Weights of a small image classifier.
Model: 4.65M parameters, 32-pixel images, arch swin, norm layernorm, activation gelu, moe expert_choice, num experts 32, patch size [2, 2], widths [64, 128, 256].
Rows from block 3 of a small image classifier, named by matrix and row number. Rows with one number within an expert belong to one neuron, the router's apart. Each number is 50 + 15 x the weight over its row's rms, rounded and kept within 0 to 99. All counts start at 0.
Before each expert's rows are labels from the 100 images, of 14848, where the router gives the expert most weight on average: "strongest on" is what is common among them; "peak at" is the part of the image that holds the peak. Only what is clearly more common there than usual is listed. The data: capsule endoscopy frames (Kvasir-Capsule). In brackets: how many of the 100, against the usual share in percent.
# router: router (model.blocks.3.mlp.router.weight, 32x128, trained with AdamW), inputs 0-127
# up: expert up (model.blocks.3.mlp.up, 32x32x128), inputs 0-127
# down: expert down (model.blocks.3.mlp.down, 32x128x32, transposed), outputs 0-127

# expert 15
strongest on: finding: reduced mucosal view (52 vs 6.2)
peak at: centre (27 vs 6.2)
router.15:60 45 81 51 62 19 66 55 61 27 28 61 51 49 74 32 37 62 49 58 66 27 71 66 49 47 58 34 57 60 58 37 37 58 40 54 30 70 34 37 40 34 45 57 57 43 64 49 36 63 80 40 41 27 72 62 67 74 32 46 66 63 42 65 50 61 40 32 74 30 42 48 38 43 22 57 37 63 44 60 63 54 43 25 59 33 69 49 48 54 59 69 18 48 47 53 51 68 78 58 67 63 55 60 53 26 34 19 35 52 51 56 60 29 54 48 53 52 40 71 71 74 19 19 47 44 25 52
up.0:26 55 61 40 32 35 56 61 28 33 72 33 58 68 33 71 41 61 43 51 29 49 70 44 35 38 41 29 21 53 32 79 54 40 33 47 48 63 25 34 51 28 44 80 54 45 48 67 53 69 33 35 51 91 30 60 44 46 64 59 52 59 52 46 47 61 33 69 76 33 44 42 53 37 58 51 47 43 68 47 61 19 77 55 64 46 64 75 27 55 44 26 49 60 66 69 70 36 61 48 38 54 47 48 39 52 56 62 71 64 21 47 55 54 55 50 39 41 35 46 57 73 26 19 23 33 48 70
down.0:40 43 40 40 43 38 56 51 57 79 65 55 83 45 60 60 63 37 32 39 65 15 48 43 36 64 59 38 51 11 61 40 49 47 91 48 48 39 55 66 54 52 41 34 62 38 30 53 48 48 67 77 77 72 66 53 62 46 62 66 59 70 39 30 48 45 30 20 53 82 27 45 45 35 68 61 35 59 48 64 19 34 37 50 38 53 54 50 67 43 52 51 63 48 36 50 48 68 36 72 20 41 48 27 47 33 36 60 22 51 47 35 60 58 75 79 67 40 47 68 43 46 59 50 29 46 70 56
up.1:41 37 42 44 68 61 45 25 30 55 39 38 64 27 44 27 47 44 51 32 46 18 51 60 71 35 33 62 18 43 51 48 31 63 13 20 38 17 54 56 26 42 16 44 56 38 28 51 31 72 61 60 33 71 89 36 50 58 44 47 46 57 22 55 54 57 57 49 40 42 58 37 28 72 51 32 57 49 56 62 39 63 55 40 51 45 44 56 69 42 69 36 31 31 39 55 62 76 62 66 69 40 58 67 42 67 26 52 60 55 56 77 60 39 57 56 40 62 67 53 40 70 36 35 45 62 39 28
down.1:39 41 52 46 39 30 50 63 44 57 33 54 52 43 47 36 67 66 54 40 68 37 62 59 38 49 37 49 44 87 59 25 32 26 53 38 50 72 49 27 64 52 61 54 25 38 77 53 33 35 61 56 60 42 46 83 55 19 41 59 53 32 50 28 60 44 36 38 72 63 65 65 52 42 55 66 71 53 50 58 41 43 39 38 53 36 37 49 39 00 50 64 62 57 33 20 38 51 56 60 68 39 42 66 57 34 43 29 76 78 69 62 50 59 20 58 33 25 59 66 41 62 59 10 42 60 52 56
up.2:39 32 49 46 37 45 65 20 33 43 21 39 49 30 38 72 69 46 44 49 35 38 61 25 38 36 56 49 44 70 33 55 48 70 52 46 74 50 60 38 26 41 34 38 58 50 47 35 54 63 74 30 34 45 46 57 45 71 69 58 58 58 25 43 33 64 11 61 82 66 59 74 50 57 37 47 52 54 58 76 39 44 63 40 37 52 79 44 17 79 42 39 58 68 68 43 52 26 42 68 50 17 54 59 27 41 69 56 70 66 60 64 51 53 44 45 51 44 77 44 48 87 46 34 50 32 51 50
down.2:30 18 56 49 48 55 15 72 39 45 70 64 46 67 31 33 30 77 59 48 72 77 41 52 39 70 13 49 18 52 49 27 50 53 48 37 53 61 66 87 81 58 55 53 40 61 68 57 75 49 52 74 71 50 71 48 53 42 45 61 39 75 61 69 56 27 46 32 38 21 57 52 72 63 26 72 29 30 49 61 57 42 30 52 61 41 67 39 58 47 49 66 37 68 56 44 56 67 60 69 69 45 53 64 60 32 41 48 55 50 40 58 42 55 47 61 46 41 31 61 40 51 53 58 61 76 45 71
up.3:55 69 33 48 58 23 70 41 59 26 72 59 57 27 36 42 69 54 40 62 54 48 62 56 44 60 34 51 28 58 34 74 55 78 48 49 41 55 44 65 35 52 43 60 31 41 56 44 53 28 46 58 36 42 55 67 49 51 58 56 52 24 83 45 54 19 25 50 45 58 59 50 56 31 65 52 45 66 47 33 45 84 39 32 51 43 30 39 47 58 44 47 68 54 61 41 46 16 49 49 51 32 56 47 43 35 72 92 69 31 80 49 40 68 28 35 20 30 14 21 50 46 62 53 60 54 78 50
down.3:24 47 52 57 55 68 66 50 36 48 40 35 53 60 55 53 36 29 58 65 71 55 77 67 53 46 30 53 53 40 41 32 69 38 47 44 25 63 35 39 36 29 41 52 62 61 53 64 44 34 45 50 22 54 35 45 34 62 64 46 37 65 71 49 59 34 73 32 54 25 61 58 70 55 71 62 13 69 73 53 32 38 72 76 44 73 44 36 17 36 39 45 45 50 57 59 67 60 57 28 58 53 41 50 51 51 60 30 89 26 32 54 69 67 77 77 59 61 50 36 39 25 62 59 44 71 29 48

# expert 16
strongest on: finding: foreign body (50 vs 1.6); finding: lymphangiectasia (33 vs 1.3)
peak at: bottom left (39 vs 14.1)
router.16:44 64 38 43 70 75 70 62 64 46 54 28 51 49 33 77 60 26 52 30 66 63 64 60 61 66 72 49 56 25 33 62 50 53 41 41 42 67 58 63 52 47 35 61 25 61 23 50 96 32 59 38 43 51 54 62 72 45 73 32 82 47 43 48 57 57 51 55 27 45 56 57 58 43 41 41 46 31 67 68 29 26 39 33 30 68 64 20 55 68 66 72 69 53 45 26 56 44 68 43 52 31 53 43 51 61 46 39 53 36 29 84 68 70 31 62 36 48 62 50 49 23 49 34 36 35 49 59
up.0:38 36 23 40 33 36 56 37 71 51 58 32 47 45 77 65 27 59 60 48 68 16 61 62 55 39 71 25 26 34 47 36 64 24 38 46 68 30 30 66 66 42 47 91 24 70 56 34 48 24 46 19 52 48 52 54 54 42 65 57 47 71 60 36 66 51 36 56 63 58 45 56 28 59 35 35 45 58 37 75 37 36 73 53 55 38 44 40 50 52 52 55 56 72 48 36 43 54 67 67 44 52 44 42 26 46 39 37 69 59 35 41 69 72 36 44 55 54 08 17 45 50 42 34 68 39 40 60
down.0:54 53 48 46 43 45 50 32 65 40 47 42 48 49 65 44 52 42 70 44 21 50 53 49 27 21 44 65 55 43 30 62 61 48 57 31 29 76 60 45 60 15 60 48 29 50 65 54 46 69 46 69 56 45 65 69 34 12 35 41 32 39 57 51 57 51 60 27 43 65 44 36 44 22 35 18 14 28 63 55 39 70 37 46 67 50 38 65 47 54 58 47 72 49 34 63 35 41 32 31 54 52 55 59 63 70 67 24 45 54 63 53 60 22 47 91 29 82 86 63 49 56 52 43 37 39 60 43
up.1:68 42 51 31 44 49 57 60 40 50 43 55 79 49 29 78 32 42 73 69 57 65 70 68 48 60 20 52 44 62 42 53 41 61 50 65 61 52 48 52 53 30 46 47 45 63 62 32 82 65 76 61 33 53 71 10 50 60 40 34 82 53 33 58 55 39 38 39 51 28 57 63 47 44 41 47 70 43 25 71 72 18 68 16 39 47 31 50 41 58 31 69 42 51 40 45 35 30 64 54 21 38 75 38 46 48 66 38 33 22 32 50 40 53 63 68 55 46 42 66 43 48 42 16 51 40 41 59
down.1:65 46 41 72 53 19 52 64 42 57 61 54 50 42 33 44 61 68 75 66 78 62 56 56 61 64 31 68 39 18 69 37 27 57 37 45 51 46 57 58 74 51 44 28 57 51 69 69 56 46 61 68 85 32 36 42 51 53 25 60 11 69 68 50 45 42 69 52 64 51 26 51 52 66 59 66 38 48 17 61 40 35 48 42 51 58 21 35 42 31 30 49 37 40 56 49 42 78 29 34 82 26 41 37 47 50 53 43 54 56 37 37 53 66 00 52 55 50 62 48 44 43 48 61 42 48 49 66
up.2:46 28 71 38 40 34 53 58 55 57 43 46 60 44 59 33 58 45 61 61 50 49 63 59 46 55 65 45 11 65 25 53 62 32 68 36 53 65 54 40 45 71 40 48 69 38 31 55 47 57 38 10 67 47 35 47 67 62 59 35 79 37 38 65 54 49 58 56 26 52 26 48 68 53 61 56 66 77 73 32 46 20 49 31 66 50 67 57 38 36 27 55 36 66 73 48 44 58 67 24 66 69 50 22 80 58 32 22 44 80 42 66 58 41 49 51 55 45 36 85 60 39 75 35 45 53 63 58
down.2:83 34 57 38 47 42 31 55 66 30 50 45 73 22 53 60 61 50 62 55 48 64 28 57 35 64 39 65 51 57 63 37 54 53 28 50 56 61 29 57 59 47 73 31 52 47 32 50 57 37 56 47 36 38 22 78 54 40 55 44 73 49 68 55 47 38 36 49 28 51 36 30 42 54 73 28 31 77 68 42 61 41 55 73 69 56 31 51 40 68 53 38 46 91 66 59 68 45 56 63 64 60 60 99 26 59 47 56 40 68 49 58 40 44 41 49 48 33 51 42 26 28 91 58 66 50 33 43
up.3:60 60 75 60 55 41 52 49 41 67 54 46 64 69 62 59 62 50 78 51 65 48 44 35 41 39 47 46 41 38 40 41 57 34 44 59 31 65 51 53 41 63 52 49 26 47 29 33 51 33 69 67 57 41 49 20 53 68 34 32 55 51 52 46 69 82 58 31 45 58 32 49 70 57 43 61 35 61 37 86 46 47 42 43 44 78 47 44 36 53 27 60 00 69 57 73 39 71 47 52 41 72 30 47 57 59 29 31 39 39 61 46 54 30 72 54 67 75 50 61 45 67 62 67 35 41 18 77
down.3:70 37 50 43 66 40 51 59 55 26 32 41 61 29 64 54 35 39 84 75 75 65 28 48 51 50 46 59 64 59 56 17 45 27 40 77 43 43 58 65 68 31 54 55 43 45 57 48 38 64 53 53 57 52 59 32 51 45 55 70 42 49 63 50 57 27 54 40 46 30 18 28 74 54 39 41 26 42 67 53 59 72 75 66 99 51 55 44 48 37 28 40 41 43 54 38 50 68 75 55 61 31 10 59 67 57 49 31 64 60 50 64 50 45 38 49 77 31 38 54 31 64 72 57 63 51 60 54

# expert 22
strongest on: finding: pylorus (32 vs 3.4)
peak at: bottom left (47 vs 14.1); bottom centre (32 vs 9.4)
router.22:44 31 74 59 35 57 43 35 20 47 50 41 48 61 51 64 58 22 66 55 43 46 39 34 52 27 23 29 43 35 41 32 36 35 60 47 23 35 66 42 54 59 52 51 64 45 53 61 64 72 45 53 71 55 33 21 71 46 52 69 26 19 62 26 66 56 69 71 40 68 44 40 55 60 71 70 19 44 39 68 32 47 77 36 58 33 45 62 55 66 38 18 48 36 61 73 81 64 52 48 46 60 56 43 57 70 35 43 43 75 36 41 60 57 59 72 55 69 39 53 83 35 56 42 58 70 49 52
up.0:30 40 27 26 63 56 34 65 50 54 79 58 45 65 97 54 45 39 56 40 50 53 48 39 39 54 58 75 47 51 65 52 53 78 89 53 75 41 48 58 59 35 61 37 26 57 52 24 60 55 44 71 24 69 34 61 66 10 69 67 40 43 50 56 54 53 33 32 53 56 39 75 41 43 32 53 56 69 54 33 27 49 40 47 44 58 52 57 73 36 62 30 57 61 47 34 36 56 79 61 58 63 17 57 49 49 66 62 54 63 32 69 46 57 45 33 56 47 24 34 49 28 46 69 63 57 25 53
down.0:61 48 63 50 87 38 44 48 95 50 47 42 42 39 60 27 61 29 74 60 63 54 41 41 51 50 66 47 61 51 56 59 70 41 67 48 58 70 58 68 79 68 42 40 84 63 61 50 60 52 30 50 45 16 44 39 26 66 77 43 59 52 54 38 48 78 28 63 56 65 55 61 63 66 39 42 39 52 48 60 24 51 66 35 36 82 46 66 08 38 58 42 54 40 43 75 45 56 64 52 56 34 59 58 66 41 46 52 50 20 62 47 49 70 40 73 47 55 26 77 59 55 49 41 25 58 57 43
up.1:34 53 74 55 55 79 52 64 60 70 52 59 64 49 59 53 59 46 39 75 84 42 53 54 49 72 56 58 60 85 32 23 47 48 65 41 22 31 34 27 59 50 59 47 03 40 25 58 38 45 47 03 50 12 61 67 55 49 61 24 37 60 31 53 58 47 69 42 52 76 56 67 49 31 56 69 48 45 41 58 60 53 34 41 51 54 32 42 44 60 61 57 59 53 78 37 34 63 40 52 27 38 53 15 67 50 43 28 44 46 45 65 55 66 53 67 49 48 49 43 61 51 67 45 65 56 53 64
down.1:62 32 62 38 33 48 72 65 27 48 75 56 33 45 78 69 41 52 40 76 78 36 51 29 47 42 03 66 26 54 46 48 19 45 63 62 62 70 63 75 49 71 33 30 61 50 62 51 82 51 54 55 54 54 51 43 54 33 65 53 33 48 32 73 49 49 60 52 30 42 59 62 79 70 38 13 58 60 38 39 41 64 33 48 66 50 68 50 49 49 48 59 70 44 35 29 35 28 64 51 57 70 35 54 40 39 34 33 83 54 43 57 56 41 74 37 53 55 44 72 44 55 63 54 53 66 34 59
up.2:36 33 60 48 89 36 21 40 28 44 31 39 50 67 59 63 20 58 42 49 50 51 69 32 61 34 66 40 53 67 41 51 53 45 46 68 53 39 36 22 65 53 42 58 94 43 49 59 40 45 40 19 42 32 53 33 41 85 44 61 40 62 59 56 61 60 50 50 55 24 43 68 41 30 66 62 62 44 52 52 56 57 48 39 68 58 54 42 92 37 67 64 70 47 63 61 60 26 65 46 49 55 81 45 65 40 41 30 30 59 48 46 41 46 80 30 56 50 38 63 69 91 52 36 38 48 47 61
down.2:37 52 50 57 25 43 20 47 48 73 59 34 52 49 33 30 66 89 75 43 72 46 36 81 55 48 65 50 70 67 78 34 30 52 50 77 45 66 62 38 41 44 33 23 36 49 52 57 51 44 53 54 50 62 75 57 52 26 73 81 41 42 47 48 44 41 54 52 47 75 24 37 58 48 30 51 64 58 65 46 64 79 56 49 76 70 67 35 55 47 60 51 41 57 38 22 57 74 47 70 34 44 36 51 51 78 54 42 37 70 43 49 66 64 55 53 22 47 60 42 62 39 47 51 54 67 27 81
up.3:65 47 42 67 25 41 45 48 74 34 28 46 52 39 45 62 53 24 18 60 45 47 49 57 67 28 33 64 33 38 64 38 43 70 60 73 15 31 60 67 35 36 52 25 66 49 57 38 60 56 46 50 61 61 33 40 50 49 41 61 38 69 82 30 65 42 50 35 50 75 50 44 72 67 56 46 26 52 40 37 79 76 57 33 40 50 38 62 87 80 40 53 35 25 51 78 46 27 50 46 36 45 69 65 52 34 21 55 51 63 65 50 49 78 46 66 76 56 41 57 45 54 36 51 47 47 65 62
down.3:54 56 50 40 70 42 67 56 34 56 40 76 61 19 55 83 53 67 53 43 71 46 39 49 72 22 52 62 28 75 60 77 71 60 53 65 49 57 41 61 83 24 56 59 61 54 49 50 48 43 58 38 44 35 34 75 49 28 52 29 42 50 27 37 57 50 37 61 53 57 56 45 48 47 49 59 81 17 63 39 41 67 77 53 29 43 45 31 33 31 62 74 29 47 27 36 66 35 36 78 46 56 60 28 35 41 82 50 64 50 43 65 76 72 56 25 52 67 49 52 41 55 32 54 47 36 46 62

# expert 21
strongest on: finding: ileocecal valve (99 vs 8.8)
peak at: bottom left (41 vs 14.1)
router.21:73 47 56 60 40 37 51 59 66 53 62 54 54 59 37 73 23 24 56 68 44 26 62 55 59 57 54 70 64 41 74 64 39 21 60 33 68 64 72 68 41 50 59 68 50 57 53 50 33 21 61 57 48 58 56 64 59 24 23 48 63 42 53 48 44 57 45 40 31 64 55 58 27 50 36 29 60 34 62 50 67 69 28 67 30 43 37 41 49 65 54 68 68 35 72 69 49 71 32 45 61 18 16 36 42 69 52 55 63 32 64 42 46 47 17 73 73 40 70 60 68 34 60 78 42 64 37 43
up.0:61 35 34 29 24 57 31 42 49 53 52 50 40 68 62 50 73 51 69 74 56 44 38 66 38 69 52 55 60 26 47 31 42 43 46 38 47 87 76 61 55 47 37 59 25 37 62 36 40 23 39 58 36 38 47 52 58 41 88 64 63 12 91 56 42 40 40 59 31 43 55 60 69 40 27 58 51 44 48 71 43 24 55 50 51 50 59 48 19 58 34 35 48 52 46 59 56 44 60 48 42 32 26 36 31 33 36 66 75 42 52 45 33 43 49 90 68 53 56 61 43 59 51 79 38 28 42 55
down.0:66 67 66 42 52 49 41 45 58 38 74 61 50 56 63 32 43 42 33 55 33 25 37 27 31 40 37 59 38 45 42 74 39 53 54 44 63 11 48 50 51 41 71 50 53 54 57 56 68 51 49 79 48 74 33 35 47 35 47 42 32 58 29 38 44 64 76 58 52 10 36 46 34 32 57 50 42 64 89 32 54 74 44 53 63 50 38 36 79 41 61 44 44 49 59 54 73 41 57 69 25 78 36 34 18 68 39 22 73 66 39 60 76 45 56 28 37 38 33 59 51 68 64 47 50 50 38 50
up.1:33 64 40 47 69 42 65 37 44 50 50 47 36 54 44 14 49 43 39 67 45 54 23 44 60 32 50 38 46 67 36 48 55 30 29 65 58 50 28 44 36 50 44 29 55 45 57 47 54 39 55 62 69 59 57 67 34 56 17 61 88 33 47 76 31 31 48 63 34 39 63 60 70 25 32 50 35 69 72 33 44 43 78 54 63 17 39 29 54 76 55 51 57 51 76 76 23 73 38 53 59 55 27 38 65 50 47 36 59 35 85 69 55 39 52 51 46 29 66 53 49 39 48 69 55 21 52 62
down.1:59 53 33 45 63 40 62 50 26 70 45 45 40 51 15 32 78 52 35 56 63 61 62 39 48 60 65 56 36 50 75 55 46 75 36 21 54 48 67 57 58 60 57 82 41 67 43 61 42 44 86 28 18 58 47 46 42 37 65 34 25 31 57 76 60 63 85 61 51 59 53 75 52 74 72 53 64 78 46 75 44 40 52 54 44 79 54 84 47 55 54 84 60 69 42 39 49 79 52 53 70 34 64 66 51 67 57 58 37 60 64 35 47 65 56 33 57 45 51 55 52 46 45 42 54 47 66 36
up.2:58 62 51 08 60 51 69 61 44 53 47 48 46 42 68 36 41 47 38 43 49 76 46 30 51 42 55 53 66 57 34 59 45 36 64 59 27 55 44 26 58 79 42 75 73 42 53 48 70 51 57 38 52 61 65 59 41 57 67 37 39 63 56 40 66 45 35 36 42 49 27 46 50 74 53 58 53 44 59 64 70 85 38 54 51 59 72 12 39 58 29 20 19 28 20 36 45 37 64 45 48 55 54 90 50 66 33 47 37 54 40 70 33 82 62 59 57 29 16 49 68 62 45 52 33 57 39 48
down.2:46 41 25 35 37 60 65 04 60 54 69 36 56 37 60 53 71 42 64 52 63 41 44 56 57 73 40 43 48 68 62 56 44 39 25 34 57 47 40 33 63 63 32 37 37 78 61 59 44 35 43 50 47 14 62 46 79 32 43 69 57 43 64 59 54 59 37 30 62 66 66 45 82 48 68 53 46 41 78 42 46 39 56 32 44 49 38 52 66 59 75 61 43 63 74 42 31 48 16 28 28 25 53 34 65 42 51 34 46 67 75 42 83 38 55 62 42 50 66 46 71 50 57 75 72 45 48 42
up.3:60 62 49 43 51 53 66 19 42 60 33 44 37 58 58 40 15 43 47 41 32 52 55 28 57 55 40 53 45 53 67 73 38 37 57 49 44 41 49 71 65 56 42 61 57 79 68 80 45 36 50 50 68 46 35 50 29 37 37 21 78 50 44 41 49 58 71 45 62 14 46 34 55 39 65 49 61 82 38 33 63 18 41 45 42 35 57 59 72 55 29 48 43 39 58 82 53 79 19 30 45 63 32 17 41 56 42 55 36 72 57 55 36 49 38 57 51 66 42 32 47 20 65 49 71 50 77 54
down.3:62 35 58 29 46 49 36 38 40 70 49 64 40 44 64 45 62 56 45 61 52 45 35 90 42 56 50 25 72 18 52 42 40 62 49 41 63 71 40 38 61 54 41 68 62 79 28 40 49 71 73 29 20 43 52 31 71 39 43 62 61 35 39 45 33 46 79 46 37 57 50 48 69 61 60 70 55 20 46 64 47 78 72 36 58 71 47 33 56 66 69 61 54 38 44 64 46 35 29 54 40 35 65 21 65 65 62 26 38 31 80 46 61 25 50 24 59 65 72 68 50 50 54 36 59 45 67 48

# expert 10
strongest on: finding: pylorus (32 vs 3.4)
peak at: bottom left (36 vs 14.1)
router.10:77 37 52 29 59 38 33 68 52 36 79 44 50 67 77 48 31 42 56 38 21 33 42 34 42 32 63 27 40 31 43 51 70 54 33 27 46 40 69 70 52 43 56 38 72 38 76 34 51 50 86 39 62 30 36 37 33 49 33 76 50 24 76 36 56 34 67 34 56 78 64 48 69 48 42 21 41 49 64 47 44 74 50 57 61 55 49 82 48 49 47 56 36 59 57 70 39 33 38 66 42 41 29 63 70 57 37 59 55 67 58 51 34 50 45 67 68 63 61 70 52 60 63 22 67 57 45 52
up.0:65 44 38 37 59 55 25 41 68 28 71 80 36 51 49 31 65 25 42 46 43 57 52 55 34 15 62 55 84 41 39 41 70 57 41 60 57 57 64 65 64 40 37 51 71 69 57 68 52 52 56 60 29 71 26 59 27 44 80 47 45 55 37 47 60 45 48 24 51 51 62 44 37 54 65 41 68 54 74 77 59 82 45 56 47 38 49 46 73 61 55 69 55 49 37 62 19 30 56 47 38 43 83 45 53 46 65 54 71 60 65 67 52 52 26 39 42 26 36 57 64 59 69 40 09 43 71 51
down.0:56 70 60 56 68 32 63 55 23 40 57 62 52 43 52 78 51 40 73 45 19 59 44 39 50 56 32 60 55 36 46 44 45 44 58 51 85 75 46 38 24 52 54 45 56 46 47 44 46 76 59 52 99 20 50 36 40 67 55 45 54 76 53 59 58 29 43 81 29 72 42 35 36 54 50 56 67 43 66 52 68 48 61 32 76 62 61 51 45 61 56 61 51 40 57 63 61 42 73 68 44 22 28 47 63 59 63 44 50 24 86 34 66 61 23 80 64 54 51 50 53 55 49 30 24 52 38 69
up.1:51 50 66 53 75 71 64 65 52 67 45 30 56 39 43 71 59 57 44 58 21 48 33 43 50 51 57 48 59 56 33 47 30 26 72 67 53 34 43 35 44 56 44 41 21 77 67 44 69 82 74 47 70 60 64 52 60 47 63 55 60 74 61 58 47 65 42 28 44 28 48 50 27 55 22 57 44 23 45 40 56 51 25 50 24 43 34 27 34 73 49 43 43 37 60 59 57 29 54 55 59 27 19 73 48 34 69 39 55 54 47 77 68 55 40 68 45 53 34 63 25 69 71 79 27 31 63 57
down.1:46 41 20 56 44 38 56 33 60 17 61 66 44 48 46 95 59 30 34 43 38 24 39 45 55 67 45 53 26 56 47 56 57 34 49 36 69 15 45 53 58 35 51 18 62 52 14 35 52 63 58 49 40 60 82 71 45 54 52 78 49 51 62 59 58 67 28 51 62 34 42 72 58 41 34 48 51 53 67 54 55 29 49 40 43 34 31 23 39 61 56 59 55 65 56 43 51 38 70 26 53 70 71 22 63 50 53 31 77 67 59 51 57 53 34 65 48 61 62 19 66 45 48 58 43 35 80 50
up.2:63 63 36 39 26 47 39 00 57 53 50 42 56 18 38 58 56 45 85 49 46 39 62 40 20 20 56 61 48 46 52 56 30 64 36 34 22 47 60 40 54 71 59 40 49 41 52 51 31 48 58 48 57 64 53 57 73 52 55 46 32 50 68 36 70 68 36 64 63 40 76 51 50 55 33 51 36 35 80 64 40 63 31 79 27 68 82 45 36 32 47 22 50 17 35 53 63 53 32 48 47 49 71 61 62 49 54 58 55 38 46 42 59 65 56 82 46 58 18 54 66 45 54 30 53 60 62 54
down.2:52 29 56 85 49 42 48 30 32 40 47 55 66 46 50 16 42 41 52 51 47 33 62 66 37 63 44 59 33 57 43 46 79 36 34 63 39 44 56 60 30 63 58 47 73 69 75 57 75 36 65 57 36 58 55 63 26 49 54 75 84 40 26 56 47 58 83 29 50 56 67 34 36 45 56 80 64 55 42 70 43 82 33 36 44 51 32 40 51 58 37 49 84 51 42 49 51 44 57 37 42 32 47 77 78 53 67 62 55 66 73 64 32 41 64 43 54 60 53 60 41 58 28 83 33 48 38 39
up.3:51 72 69 75 45 30 50 49 34 64 35 46 67 55 52 21 27 65 62 58 37 64 31 45 48 45 48 48 17 55 46 60 47 33 33 67 44 39 44 50 35 65 53 32 29 44 49 80 83 29 42 29 62 56 56 50 56 57 55 60 24 68 63 53 52 62 36 40 60 43 77 58 49 62 49 63 36 43 65 75 47 37 63 30 48 32 50 95 42 48 30 25 50 42 59 63 62 73 32 76 35 43 58 50 40 59 44 72 59 65 23 46 64 70 41 28 43 57 54 68 38 43 23 77 66 60 73 53
down.3:51 31 85 46 17 69 44 33 39 39 28 43 66 26 42 45 53 33 72 54 57 51 15 41 55 39 38 28 58 66 49 61 70 40 50 75 27 49 60 42 59 63 72 45 70 29 24 36 53 41 60 59 40 53 78 60 33 47 33 59 50 40 46 30 62 57 52 33 53 47 47 44 48 28 40 53 82 40 39 25 29 53 58 44 35 29 52 70 37 51 46 68 53 51 55 24 61 53 45 31 50 73 67 54 46 39 54 31 55 69 40 75 46 52 88 60 40 50 33 36 32 67 56 58 45 43 13 75